config.yaml
model: "sound classifier"
dataset: "single notes of musical instruments (NSynth)"
train_examples: 184686
n_mels: 80
hop_length: 160
input: "log_mel"
spec_augment: false
win_length: 512
targets: ["instrument family", "source", "note", "pitch class", "velocity"]
num_classes: [11, 3, 94, 12, 5]
arch: "tdnn"
norm: "batchnorm"
activation: "gelu"
depths: [12]
kernel_size: 3
stem: "single"
widths: [256]
label_smoothing: 0.1
loss: "cross_entropy"
init: "trunc_normal_002"
optimizer: "muon"
muon_scale: "match_rms_adamw"
lr: 0.0018
momentum: 0.9
nesterov: true
orthogonalizer: "polar_express"
adamw_lr_other_params: 0.0022
grad_clip: 1.0
steps: 2800
batch_size: 64
epochs: 1.0
lr_schedule: "wsd"
decay_fraction: 0.4
final_lr_fraction: 0
warmup_steps: 140
weight_decay: 0.3
adamw_weight_decay_other_params: 0.05
Rows from block 2, named by matrix and row number. Each number is 128 + 24 x the weight over the matrix's rms, rounded and kept within 0 to 255. All counts start at 0. Numbers have three digits each.
# conv: width-3 conv, dilation 2 (model.blocks.2.conv.weight, 256x256x3), inputs 222-255, a 3 kernel for each
conv.99:139129125160150154121137158115125113173132110128104131171158147176082125127090113089106093140140150122139147128143100127133147134127141123108128136126141141151156129110086127135122108155146117140138105120121124127122133125168154160146124117103143137112140167158145139108136111113127143124129119112129143124
conv.100:100132123068084057144100108155120108158138133145139145114094143131165145104140091156116098103108122132140149073113100146147171122133116133123118100099101120119102112132131110124118140127077144156171124132129165164124136119143125149145131137096145148116156132137132147114145109132110117126115141119103090133
conv.101:111130145138098139152120077146132184165154147200131108102100079164135112154107121149144147116132104137122092130067126106122115115131116158131153171142087142151175096103119160110116114106159097157144158126137188121098135136151073118126110107114141156149119163160101121123108116147107150159119118118096142116
conv.102:167162140069110098163082094136157153151120107072101075099088101135139165074109117114099095119141149175156167139134167133138134137144135149129150163136122130136107141159184127104111174147163141149134137136099136128089114096111151138122163162145123122121139141130138166141136157145157137141095113105133136124
conv.103:147135118130132129139142113097125094134183168168148192110128107158104109124097126089145186079093094120126154140105169106116117073086083122107129142162151098108125129176182119132149137125154126133143111101109136135169114114124100121098093119165109139126170131116157145136150129139098093131125144138150144143
conv.104:131112106096145126116116105099113133143131150125095112127083073107084127156127116110099103111124124198142132140145124114075120116122111099128138121099096105142132099117133100103113131127136119123105101098121141127122056060091086092076110106151129121139095136120126108103135133131103125128123113111131128123
conv.105:147132126201161115110119102123128128088104135132128087112133130177163134095167146094135148092138138112133111148143129109155150143163126129172115164099147138149140110130136087130144179171109128119126113198164121172170064133211146149153096111152164157143139158126153133130127157155131164177137149156121135114
conv.106:167161168122107095161169143155166157128118118135135130143136126118124126149143159131168169110132130129142140121137131140131152134129153146144139094131136101090096164138142119129125095122092098109103112143132145121115118155148119126133148150159120135144134109123136140155133129141070099119163137116104098119
conv.107:097144130088079098142126107151135120135111129136107105122117149074123123122112130125133133140124123124157143140139190104106094102119115102124133103129115133145141109128202136137110160155130109091101103106104101114140149141142146146177109117122141139122157134129155161160084089114107099110115128142150165136
conv.108:119121138120146113124126149131146132151123139144132115155142151104115091140142159173133143062070078124162163106133094150153154149169154137178097126112108101128128108119067132148155129139115150150131114110109129127133135145141103107121133132146150127110152165152124125150119104104144101099103117130220179173
conv.109:154181126159139149141143150157162171133113120108120133148132119158134133145102103144147115146151140144133123155118118175163141138146141104138147124114154119106106129126133113100110097129143117121118134127078117131125123113108099102109126140125153147126153126112105112102141137117126110128126148133132105117
conv.110:096154167099117108157123153105094108113148142077103099112140140123125132165135152109095075107102105110123128110126138124135141149151142114108125138131164137137141127129122107098092133139134163172156104098084175149144110095135156150129149125120122137123116142127150130146105127124103114111138148111110098106
conv.111:089107096146157123149129153087067096129124113120123110149138124091100077145194153109142153101100129157159151110133108124115115150155171141139156113128174117133119108136128118119120148141098104139123148150142113178130138124115098118130109151148125128130147144121095119113162165150117101111143134124198165144
conv.112:117116108176154114114137088123098093103110119107146124064094146117140104101099095146092104134112104142104097159128155137114072167167157112135147102070097085147132141122131158169112134095136119124106138166151136165131133098122122129140130139149141133113140160127122090070158149136156140115117131091138159139
conv.113:097101082062052066120124130125122120147113108090123155171147113142142121110125110119155133117121146127143134109137151147126121126125108118154136108080111113116088153132087101106119117125130174162141074087077133170145128143103126131135163156138115119127147146125122107129098120113185171131134146141160162146
conv.114:090101106153135090125122116150120109138167168132084092112125154167087113133119114097117126100121133138124141145140136136145157158113096162128085132151108102135168146126119153144136127109113071098129106098077113109121101115101134134129084116132144109098157154139162125129186146167157129118124121120100114123
conv.115:123113108109139151130136151138130143103158145124142128139149113160141139121162145110134117092118108122122121163120132127115110079111131047120146137116113146128127148159149132145140131131181092092088108124093110103124136141123142139143144150169133121110127133111107130117115107085097128122146133143107119101
conv.116:147128112134176140151126086148114142114145163141116113150148164159103086152139171079142146128143139157139120132129137119119101131147102070119123106125082073078093097120152138184141155113115111131135160166098076154150113099122152145147121115117117100131112101135141136150144160137181133105128134135100099110
conv.117:141123135192163137147184187147129131113111132120124163120131102176166210133163139096142143144126128139156141132091119112122107146146158126107097142103157103082090094120151167126105144192107140133109088135139138176107185178139080118125123095106126112112116145146125116103108120139167099138126118129124147163
conv.118:112135128104105131103126159142120115140117109128133142140138146085140144184156186166154131119120125148136086095116104127134143132118120161154137178131114094114116141100125141156147124155097124140161167145150179151114138159152104120127175153122135137145157136136157136116107110111132115133146143132156151132
conv.119:103111164090102136158090216114160126141095134181134163127088159095121144122150163145149155168119134079149145127135065144123116108112086131162113111075203145120112164133134121110108143168091134119133112088178135109172109117161118106096110134154111113101123129135152129143119107119112139130149135160130108135
conv.120:147151127089089067136123140092117121152142126095137107123132106201178149126113109125121123102089094128115102103122088146125114142161170119105122147110115115114100122099094137121152155118100117118141166143143138132057120094121127141135129155169157165160073094109132117083119123114096112141160148158126121114
conv.121:109106112076091094120134107102113128148132110168154181175152145135113122143141133133164156098075081166125130116097165098118162128142134124110113118092115102087077121133116110141136121141148111137104122095122099098135123137112150142119094116135172164143103101120157140119133087106120127141131147156106121121
conv.122:138136145114113117157154150134157149169154149104117106104103127110101127087101100119118110100098092115105132173176149136122109144162146146134109134114110114115122123117118107118130144141130143135136134120127140119097095096101163131139155157135073083103155124131091091130184164133138137125097124121150133154
conv.123:077122098118127118174132173100127123120100141116158181097157154098129189088143139126125115105126112141108079137130083127133118101113104174106065148130128122116114118111124120133112119156141101125139136132114123164163124084106176157166114130077108147185167166161115169146114118102121111115130087092125132141
conv.124:129136132145113113130155141093132111165177173122127162123127159135140126099147129143094153128124124103103139107140184129126133136150111089094143090081084105123105152150171121116080131117122123117108088125142114104118111096126113132151100116094096104109170145132138151161153135141138172111116108135115101094
conv.125:123138131126126156152119111167105136127135136127132124095097137133115090131094082087100127192158171149117115114101127100120129140127125141139150136130159142145138148129119122121129121098131174152132105153166122115096146144108148167162132147134156142131130149127127114126135146102117121118135135116087077087
conv.126:137152142102111079093109094133110115155149129137152137109118121095141134105145132114093069161142144141148143133140149154143145127122171149154133158132115113118117121134127137126133128131164144111113113096133136140140105077062127125125138146135122131132122130136068102142168145159121073098142134100117143140
conv.127:142101110121154149137154182138164133138125157143093142145120125140141116145187116119127127116148149058090111126152138115135101106145142139177160127104153142142145116114142116120153111156093087085111177151128101108087137130131150143137116090084158156126149166144121117098128121139115172130106103104141126149
conv.128:144129092145140156165163145148129140117112101082130125126111117138167115138158113139110137122136148149158152145127140099122106116106153121113143099105141156181136079090097137139159130082102117145147102138092067167065093151145156134089116127102125128128151118117136144094112129139190154136110099099115103111
conv.129:124143139117128113136128115127100103080085080116162181118163157115099132092096136104134116119115140129183131133169157115126112139158161134117145112152179126087079124139139112099118085096108147139151126117107144143116120137132137143136173142116126136141135104113104116121129136156145186143132146169094091113
conv.130:105106146135096118133122106088111116129124114146124121154133111146147123158133133134124106155145096113133120144129111156117116133129137119124091149132103135126136127119126168133115103120113098112119134127146121111135138115100129132119127110118127131123122124140132143142124110120145132127161155148114122120
conv.131:123140128086097149105169106099134147085105143098154144135138108117129114120125137118133144088130150164149139113131131095108114105148196114160088138164163156111144098094115105122146082067154133116104113161151155158180118173151136129134118103159096083112131121160102125166096089104156156108125141187110119138
conv.132:177170134140120109153182163162108090141115124109128131106141134062091120136106124163140111151154143140130104154157098134140113136138143160150094065159163147094113100124121119115091118117086155146157145142151155141115125114104152187154128155148113119127161137105092105125122144129123119135135096076150146120
conv.133:133125130104105094127123132141135127190181195132116139078087107171111110097085104115115116059106101136135151139142097129127124125154163149118154122119124113140134149130104142136120133179138131142144189116125126109135116123117142131142113135136112103104125115131118138149105086113112127112104109098120120137
conv.134:121129156155116154127107103126163122124105128161098097122120146115093157112130204124140118135113129113122185156140205114115160164108123151080099105169098139125122135130078123096142116075134122134145142122147107119139170155138149131161103109115126117119129149148108121140140107115163105098143125156117108104
conv.135:140142121130129100149121096104093147110106115097154118129086117137126151119128159113081091116113160137128093200145130125141122150147153086126138118108136174137098113128126150144114117129105158116125163156122157149087118158208110087095181137092120117110089145128128138093087104104134126117102124155063095130
conv.136:104106120120129105139141141122115095141144141117109096126090077170133145137139147126122094107109101150132135140122116125125116109121136162136127148095094129134112149135164165153149167140110119106109131138111129126136107105073145176148164154150125138122111128147110118135135146135142122107086096095146130119
conv.137:123148159108112084102096090134136118121136131104106101134147151149145158155102101098108133129107106110116126116119161146091135108098122107092146145141129130138134125143137095123093133134148108111087179176178114132118162146140123147127143126148108117105165136116146170133107118109113123112127127114157135117
conv.138:130151138123130125131107051170141109148145159171160149162147139120112123183142108129125113110125115150140160083130147137136126109105105126129138165111110118144198140158153168154196118187159125134160138148135109112126140118132103116105153165186075091113120125167126120158143162150121158135145131123103136135
conv.139:157166156124116106139142165149144131153127124110136113161158123123093124116126135148138183156145175098119092119133135127122176139180151136155154133135086130149100145123117158112103164136173127129125085085150137120137132168157136148137122128129165143086112147151119094103136102107118147145167128131090116134
conv.140:113110122123126127148123127104109117152110117101140103155136124087109134087094120139125111083106113127106117142141107115159107116126078097083107149137077147151114128133105144141136162128104129131115137134117063100150119129135124123141141136124102122171126125150088137128116149096135144147161134116142158144
conv.141:110157130122159131079099137156138110121102095086090129120079137103096131175092169149126104111106120159146138121161083156156132123122136108134066160103121111126149106167124090121113156145122104107148099136139088086120154117131141148121125131087135105069134142127114109145119132144111133104141134109111115129
conv.142:131092102137135123142145131147100115101091110106081112178139130169123102138100124140132139141152125134123148142134115110123122094115131077113098140143111070078118142128127154129130109111110138137136161149116160124122089116104095140153156129110114118111129118105110132133142122100131156146092102106131121136
conv.143:105100124148165118162132132092076074113124115110163171091115102118083107105125147103119125080126095143113094090148098147104096135138174116141143124161108133146122119143118132135123128175128110130122124125119161138095134104081141162149123121141154161124157131116169135136122113115191109118114152132172157131
conv.144:171156124145105102171114141120120143132138157143153120132114110179138120108110106118108122103104108119133126154136146095095104119118099122130119144102096078107113121139122077079095123122120137119108157122111141109113118120099103124161137168154133134114103104107153150140129112127084125144126118117116138127
conv.145:125152147162171167105135109144153121105117135131139104147152131162112119134115125121153148098077069129151144135111089128110102108132108102104083125149133129147136145154157099128141174167115146134141119116098156153121123108116153141113140164160139146141100099110129131104146139128136099139095122134129129141
conv.146:137119138107132158154160116080093083143142157091150135133098108105107110112077098043083128145155127120097135166165069154122081162106124128113112162103132146145118095063065117147167144139079123152149092103144139115103098076086117144140134153167133121142165138133161137104122116139085076133157158126135126131
conv.147:160168156175169129097087083136116099140139144100113124114134119136097128152121137121126112090123130127116116138179172117114119154112128128138129115094095103115108112123099105103124125125092143146179157142149140122113123104109111117104121118148093116112150133144102095120108119116112148159149155155130117132
conv.148:153155128107114123147138143107128145118133111129122130123127143141121131142134151122150117134126138136135127097096104146126147108108125158127113162124163116116100117099111122124104092086129118102097129122107119102109156143132125118124145128128123127106130127130108123159128128122132119125147118131102100134
conv.149:101112094160129107094131117138131118139124122139156116186148127085094131152114089142172170128129090153156088153155121099167137124119141115105121113145109117114121166132138138161127153130145176140141126155109068098093101140110103117080146156131117134137119141120158133084098118135083128136159148095099092091
conv.150:150141142105123118097116102117107112124130121136127126073135153129097128160159134104090085109133109132135136111110112165143142193167154135118091130133124141143147108080097119134136143137141109093097152168145184145099131138106126102125126122118130122114133113099141132131118134131111137127096108111132129137
conv.151:174112107125134136159125118091125118137133167179152138131116099132171140143123103074119135129147146095173127159158139133149129113112145138147110088099135085112087111111173115125138099173155165151141087126132176137146112103095111127145144125126144108115139138127105108153086135122145118139135130134130131124
conv.152:127130112175146155084175173122109123149125150096159110132143102142142101151149103111125183107125137078174145114126137100129177134131146115149133088143147146111118128149151081105219157116110143129101159098112167156089088155125132142136194153119090109123126129153173155097108123134095097164123104104091110129
conv.153:101097116124132106140143137132137133173119104184149127120135135131151120126130128134104129109117122101085127118148128094098099155109138121166141137124146116143161122166158114096131123151173133114100081091103120118156141125142118158138132131143158132092112106132113132125106122125142104102120113082098106106
conv.154:108128124104094089181136092117136145140129156073115087131133105111128122100101069143124164110117103124138126144150153132134147150153129107116106163068162132119118101106140148161155156142140104103130127159094077085071108152137108134154086091117130152144116106126112144139097108122143121132100116109127144168
conv.155:125128152092094101155154085147114137137132117136093109162134105113112105079116152158141146118142151109147156062124099113151086148122120161130116140213151107092114091138139120120143169097123145150150093139155130100115112126146105096121160132155100118122143145103090128125092129099149125155123133139118111104
conv.156:124109147115114112148185097093153097115136113140100137135109126119088155123106145150146107135121129144118140141143148130137169112153159119140133115255064120096124140132115138142167107104166151124115140107148123085171138140115129143121077128130108133132107116151121126160143085088101171118135133141140160124
conv.157:135152148163140083135142122133121125082086122100109129121133140132090077118171161125124160129151109176165142119130107107129129153128135146139089135140161146161135128087084121125146112125107106107106159133128142128100121129118115098129131129163119111121088095099104106110088143110125150119104116123121119111
conv.158:145102091112126108156132133100103130129141171147103081133127164098120149131133164108122118138139174121100126147141115159146139117111119107125135125147115138120107098118118173125120192133142121114084144110140161097147097102102104111129149134107126130134118103125156109103132147131135116135147118108131112125
conv.159:132114134116114111137104131148145116143141131176116092194176159160124127139164132128149156150123127140110089165131145149118113140111108119126122125133127180166150134140138153125116138132111158145113138087123155119133139144121151143135137147139126098085124146120172112086127108111147133125126110110107106105
conv.160:153137119094110113111157166134098086136153128097115131090126131172060110095130132152128123152121138189156160170151131137158150113159146134132121097089106130097095150110136118124118141146147124138153142143156155134168188157144138114140113122127084093078120145150095086117155153151089144143137169139126119123
conv.161:117126139160174135127157128113116137135141120125090133118133112146122170141142133111118128107106108141158135138148083125098055096135117102136153119173107142169160135159158154164127150158135101125124112139167100158155088122106118090104148150127085109104110096099143130156141120104114140148171166172106100097
conv.162:119123101138122125118140137091114109119105109137112114148155148123126148140154168116104144123120117115150171124147109155150154066085088035119060137150164118124156176150116152127108155163126113119137107127132117120129120101137146156149179155161096118133129144160141130114117135128163152158091117118104115121
conv.163:122109121122108128162129112098117090085124149097092116126128137153144122120091111165150139105095110145126172116121185162133089128135134105094148135100089151133143120122127156149143138128182151134134136170181100111096203177143099097132127128136120139134143131137091090091129135115095102083131112130161157168
conv.164:117137138114141116183140109100122099102117140195117071123175166083097102108148130132131117087100090149118090095146135129136135095116146111098090120100126115127116128136113127148115100125108137128131141134134142157142154137121155130113130123138118106099138170183153167153105105112146106090115144136110140180
conv.165:161156134092091098164087135082147166104095116129137117133133135145121127129132125147185141114109161143091098123162158105104103110110178129113145126163140086114113112142095114093151089084117114121120172142113136153074120117176129102079111123120139109115113091084087116105093094159142071089115125123132120102
conv.166:069094088108121099134123107100104166142130114108180164084156216155143115134135144188118099142138129088106139094091055163119140139136133111113117150166110156143123115139098100086105123137135144171162121107118123145099103121125088117123135140109103151170105107118141141115122129124086148124135128136096108154
conv.167:119137148122129098111136164118126155136132108123140138092109138155127144111146152146165134160150148085106120124121110115096128100099115095110120170165114121123126101104108108108130200157136122133122119126076090134133118155136144125125108087068091109112157160151150108113144147120119131141089133131141154171
conv.168:092133116150120104137132140140162105100114097117110123094101093142162122086119074138120127127112096107076120096103066158126153112115120134143092116182150137125135136113081107101118156120134122121133144107092165139155139136153131129149118145180132129145132133147153144133120109101171139162100103085155116109
conv.169:116102130134158170181158103125106151120130155095112080112113103117122096126091096138114126145178129133187141096131127118098121176143101092107127109127120116154160142148159109144135123188136099141121138150130101098106133113131094131156119119090104130115151135134133122133111141133127122123106143154109126148
conv.170:090112130173152152129153159104117118169156131129076031139142118059093154140108123088121108134143136095094116137098125122117100148083076111144101143143154127133138130132119118113116092102139122111095084154180121096144095148143168153132123093083107104108129151160097091131124112104151082082142131134135140134
conv.171:153145139205133134087099161159120131149114117144130150133120140137164116127169120056091164123090121123128117138148164088108150131113143139145118096119169160144093150146136126131136136094135100133134104124148133142161075149109153162129138140165128126116097096121129163155120152138144141131140137121093110117
conv.172:091122159134120128137140095167147098122137153127186173145101138147160160137149161181174134152125146097105149101162179165126114105086076107143141076117093136109113077115147122139124130134149155103111166184154116120135118125135110115147121154123143132133088096095109116153129137173151146150119132120112108124
conv.173:087091098104083101176153145181162111100120108133074097094131120112136182141147175107113118152099145152153144105153131122109113120132162165145148129130106142147125095119110142112140140133149119140144137141126127128113096087099111125113134132079127109123165139154097080088098116121140114109127139118149165157
conv.174:129137144171107128138150104113133194134112103161122079123102107149172146147133141088087131072073081078093120124082143158091122097108120071140160173126114155111123171123161096128112174110173144137117141131152107085116136132141115153161200142152105133131159139126073103107131152137092121129126135138115127125
conv.175:150148148165147113147091084176153134158175094177146123146126113144114152151113193111146111170095089181141131151172081087097104143120117125144081121119120163152106152142110121099091130130145114141157129117165135112156145125121085115108118163196099118097147114142059117146115108118100112134098104101094118124
conv.176:132117118134142128157161133149152133126115110112081125159123117122111149139099127094123134170148148184138186090133115153116111168148175143107151139096100169160155074110132079110087116095116110121111125108140129146130145088110142159157032107081144145134110120161094131131128150149167154138123128087135126156
conv.177:138140127116136133150151119130148130126146126132123119130124105152134193113124087131177159153155148162116090131110113104141189136119102149106137109095106144150147116090115128157170095123107080091116179174160119118132162132098116131137094100140145129140160132149111131127147138129127122132105111094123133129
conv.178:111127112121101089117148171114119145175151131111105131142168105113121116141098106109089105123130147099161147044089099111136165099106112129145125081108092114145119105128135136132134120149108095093094163142141165149122155168147112113111120083099109105125106132095170122134131141138079131132131107114137150128
conv.179:144130141170189131134180171189129098130111132120195113117111141121120112153123131162128134141175135100114093124092121157135143128128132170107122107130171094111098150141168128121091083105118043061092153112135115156144144127122132146148130130156134133125155149167069121141126116119122173140109094119159145124
conv.180:114165185114113107154135082140135169146143147116134161138133142098106094104144124088132150117113109142096115164095143090130086089102140133127154138158106097119123137143117103130108095131116153149132127116135116114148147139134120111142089134136099106144141129156104141110139121140123084101138116126105118144
conv.181:126146115159136139089059097103159140141152155135086111135098123139074128124108118110131125160106119170139137194128158133157138144116116100086136115157168151157149128111121109096095163152155122111113137167160145152164122106122109126169139110099100099120090113123148115086123165149111121091122125117157164146
conv.182:107092126159157145129110099131130128142132146129128166168165148163161134158136125113121134161118128132096113156148121110100066159116091151135143076093173198174145116135138121120105108105059160142131160139132186159141135094122111110109141144137162155126110118111107123147132123087113110127121088108150130106
conv.183:127120106106113088100133136119133114173145118103131130122135115106152144153153140116124126176141116145120128126136099144150181129112124154126095127142129156140108122104132139133132109145142126135158126136107083108117084112098104117117103111133177155150184143137139135127165146117136139162132145139160141118
conv.184:109132131099093067125148160102156092153119102131114138064063189137151143155135115139123126112129113133136142116121097097104134161149157107121081128147170127148159127136136146144141157144147137114109121139129116175143119104106107110154126125118141113122151154102063128128121134099178106136101118118160158157
conv.185:126095129127126107080105075138114110090092091152132133127136128136123141110112105122138152144155139184174177129130119145131111138147143102111124138085079130140126136131129135146156113089109138151142095088102126117127152123118102088110136117117123122118119107096128124113169126138113126114092116138125119121
conv.186:114132118161118085139170171139131095102122145149138141098154166124123126144176165175143101146175170151130136066107097139125124116156141114162129114099164134124135087115113122127101142121114140134148177155144157122112137143157110105107163157135125152183090098104140104113101069066123125124139164153117129140
conv.187:115121107158139117124133134130139124152140149103109170149120153142115162185135156124085108131136127121140128121099114161110105082146128073091119142095087085076117131100122127123109114134100122138142150114114155153145129106099138130128121119132092128129132169118190133135115126121147151153145136123090101112
conv.188:133127140105108124103143129095117114166129109071058139139113129100122144122137186112110132142098145166134154132115134124087097146141115121159102140088143140109099125102120155135152126100160140130114114119142165124147170136105129118116163121110106111103121126139118083131111126145178145139126105109128106093
conv.189:139092126098107092139158154062105087116110080131110109167127114137110091139109108107125163133112156165107137111117144108103166151092143122063128071171165155144080143153149126143146151071144115137141115109090149098090118137183101085094146136130131138143117123108115096123171122122122142100107098085125112108
conv.190:161142128094114158173176137098100081103125115118116143147105085118103112113121118138103124101108124184128129141151157192172126137114107149137122127135171094108100147125137125158118132118169141128159179140101160110159131129118139120110168139147130140125130113120140170163139119116187148144100127138157140156
conv.191:117134124138128072140148138132128089137140122151156156138122110180145175160125183099122110134113144071100136115155151163115123105134166104132122102116123162137133077104085148103088183138159148132116113159161132181159135137132193159139120105121091109142107101096198171099181162129068096128144143131134150137
conv.192:110118149150202192147168192145156117130132082086124156118103104113106199128112130132132095106106098143167125110112178127110129133140088082159082162154109109157133154127147104108135091101170130088064115070149133133203094155068107116133137146120149110128140161158126125142128138122159112084139152113126121109
conv.193:105116115144108109128151118157138134107127139082098114111116113138146126144121155103110118137110140140135146180138087115207135118118153133166093140147102149130181132160124112126104149146138117114116164125183128110109131129140135128128119135124152120112137117137145134110102101103125119111118108104131144160
conv.194:107114089130123115160168173109089129118164132106106137119149140141122149160136125112108112150129119164138161098108167143123114122102100114105120106133092151155159096091128123124124110132147140153128119139100120096090185146148111110102115143189156170124141118113184136146121097101140142131171170111108108118
conv.195:086087102166153130124124098133163144122116144085113127112115131111108113109110098149138130102091062145099131115088108117141142156124095133187167131105116146154097141134141139147122152128106125095112162163146127126135100111090133136153123148170099117120105088125095070121122096095147134142143138134123142153
conv.196:127113086117150093137146113129129117111108131090155099138100126153162143125113116120088123125143129144154102106104140111135109106112116115096119086117105152131131077125124117117138094086139128117111114101134102110096171141178132149139158141120107137112121105110114124109135137122159142136133128141123124116
conv.197:215145144114138136135106124130102134126131130150122122186165165130129129122162144152168171110098121142113150137134140146125111145147159097142190083127139101107124098127151142158159114112126135139136170148137141124124120106119110103112125135112127095094154164140072094106138120118135118067134141126110116091
conv.198:082119132109095125126125130126100120164159166137126152120155125095112105118124128139134116160115118117129140112143126128113126148121118136132130124152147104119125138151169117117125137149148088111115175170126150148116143140151120139154113099114133131128104144131113104125126100113126130120118123133167170156
conv.199:111103110078161104154143167080101132123106108141159154114142136173137086154145163113128103120120154129134092156133085126124147121126129150118100111134092117128133118158124145136111141135120156145129151151165140107124113152113139138106101148120128129114117095115110131094126131130087139116156107093094100089
conv.200:094128111171144140113123175129173195123132125133126119082104096153114108092123146114125145114122122143107107127073111118168153143151146113120159148057089117110108140131154117143123130103091134148108162174151131115098117123129123138138121100124116121128113127137101099125126141138117152136155132081087118110
conv.201:182187137129155176127125170124127104121146145083113185126121173143149140153120116113136126106103132171154152118131159116111108125120136071116094137117187112116090122122110133125148136139152116106134142103097155129126128161156128114128129123112121117118139129112121110120104105142151160149124113126155116126
conv.202:136166165125089102121097141142124123128115110124146133113126124129115124122147116093112105145112107110149119142155137165131156130106101134141135072090100125142121116120095084096123129139153180162163097079124158155192100119095110098109140141158113126124144138152115131106157162131133102102153106132146147145
conv.203:163155154119149152143131125103138143092108126176181174093123134172171134137159114146157166081091094102126138112097142091121153114159164158131144148100146122109114123132123102107110138132131128127125078133128114147128158113124110092132120127108116143178145133139115162136103098115101108129099089127154142142
conv.204:132143117147154110137102137058062076141112165152103132141160137168146129163140150129076138118139140173130122107117158116112139139117131121088114080117192125151108136124138186156149175163102129130095173157079140108119161135191150139101144134119153132134173141169110119116148132129131131090139118104150124123
conv.205:099111100135135124140140110125146134122130108107135070140101069155130158121154126116132133127159121107115139153134147126118139115142133137131179112204088103121135115122096140139150153117125126132155124113102143083122096121100132150120139150109134124115167122155099109084158100144127166103110149164133132122
conv.206:103093117083114141130096069126109117162153127133122107164145124110136166112124127140131133098090105101140120149128134141111085131144136113099120142127127142148133129109129140125114136129133152149128129142155108117171121133136152150136130155126140139130137105092136174155105123131154122121141120125149145139
conv.207:146115115140143126156132133167127125131145130164184150124095108152155140128124140149100098099126120098122140110118148121136122110115131105122131098175091130142135105158140111104132161133111147126129139100115120119079121068065118104124162163102109100109122111123173137159099114139110108122120102134090116150
conv.208:135135116096131130122136117126154136106130107149130120158142142203140122152097094114143127104143164136146137130113096130110104116111104132136150109130134144148131134147119113115125097105092149148140161143140132107121119085112137166185120100110171157134113129130088108116109156161140145122101100113118125101
conv.209:102087159141156144146142145187150116112115090137117181147156167108092098118112138118109137133135114093149143117106106131140133108109114122100106121169177148130118119158153087103105108126095149132112143117091090099143135116109093115112093120158172143146079098112118142158105118141133119172145123121077068097
conv.210:124102101122107097134148172151166162114088083088110116144118134105131108181162166115114098112124115168149134108097109151130137138112113126160128115092095091096127117101115114153138091071077118125130190155125136111118174120152128108108126110111117088107109119146063092094153151150117137157132107105153136158
conv.211:145121105139110130169154164121110154130107145140064087180133094111115151130136123105131147146154156107102136126146154137170158115124128103121119191093151135170155121152159132130133134090138114134126180094119140136127139142119134145135151158171141129124108112096127167161116167177138157128134127109137137120
conv.212:156115094127132127180134091159140143139109117179178102155130073173166120193127105133150126141133151148169164109151132108147094146099118188151160197106184134116099124146124107172108116134137147137144156147141091114149101107105129118113152119126114123121132156129108125129119142124156108132123112139120137118
conv.213:164137138138137094164151146137150160103108120142132099118143132119138145111153200109077079113123100081118111139124093116104111107105142111102145137133084162161129170129115117086101137162145160152131148137149126147145119136169177147111124112105114149131148129127113110108132090082155123082137135097150124098
conv.214:159157156123127138130114144121150161158089087121132143121097097113125102088089097104096125140113155126144144105070090116144125125122115084120105193085150105112066168096120109101123079078087156142147085115098109142144091084109109133139146147135128125138134091122106097071109101130146116152137132113115083103
conv.215:136151109146109108188154153137147109138115116097132076104162127176184159165110085117140111101108102152150151080146058160150121125119129110107107149090125157123137153184153122142094120153118144131134123137121138172131125090109157133118140148147146154132133102107112134135152121127152145143126126140139133128
conv.216:125125112151163164106111145115110128126124119122120115085145129124104133119113122128102117121107118113141139150143147070085124134155141096107119174128111110108095130134142108124143163101131132141135128129151146130110109150151150145122098152141104075083149119079149118104094108121088082090111116120165136107
conv.217:095099101156147162102092147130148156103130177154114128123159134125136104094112108171148159108123117160120120137125116107113108106117119129163117123081123147127138093079104149120112149161138162160144123156172140177131097117113127148150114103107127115120106143118084103092116121089119106140142127165109122114
conv.218:164131140156122108136126148099105110118119114185118120163134139121122128178143141083101096126110117121107114125115112142135116169146122126123106210164122165142124150146127114099119146132129114096102130109129182092092124112122119159185087126103137122113126132128193139129082102117086122113155121143156147147
conv.219:143090175120104133126133103148168065107149170139095145109094140147130147094126150128141124126138137089116142153110138122124141167151137157115103159127141134141123124079136122124161154146109125132147121122111117118143104101129131110121141128140124142112109132176122105131132110153145151020114112156137144162
conv.220:105092140099137083182155121143169123102124124127115101149104159138143200117115175105140139158115152140106163092126155130136148147113143129081143110145088128113108149154166105118141113096155129110121146119180124096130155066114111134160131109101104110122131113115128136156112129143114149131115150182149121111
conv.221:138129141128159148150155169107102125138155115140162125142143138173125119140148155142144096122104115091163180132147164145123141165167123124100122134148148133142126089116117142120118105165128124118114171122169109160162108073049135136145107159117137150118150141120093127153121095098145104117102111093145133120
conv.222:138106106104114145142136143148135153156136116101102076134106086136150142137151178106104106137148133092132135107093066121087121128121104116104087116106116136124111139150113132155157145124165140131137125131137149184141095109096161143114074079090113123103102091120134125123103119141121141144119125135137103105
conv.223:091105105074098125117124133115105115108114100123104096173121079152134110143151148106153116136138122102096072146113126095110110149158148126123135164135137151162153124105100151163169162156158138155131155129116136114128140154096127113123125103094146128122105124142130147136120107103127124110098106090119122118
conv.224:104109133149168132082109111126176160085091110134129111120134108097096096111117103106108138124141138110145163114146122098138140149151142147160153099154147119093091131111121149137128132121095166143148086101087151141122087126116138130147169147150139152154130139129161157149129144129092109115105136118108110117
conv.225:169167139166186142159112137172155104146109133138128151185101115116149154147125158142138104149111158128143122143129114071100086091124101127192139097138120148147104115139113125131114128099098145121165117146146118121095124134144120134144107139140109091102131159140164155173129122143118095100122108128104115134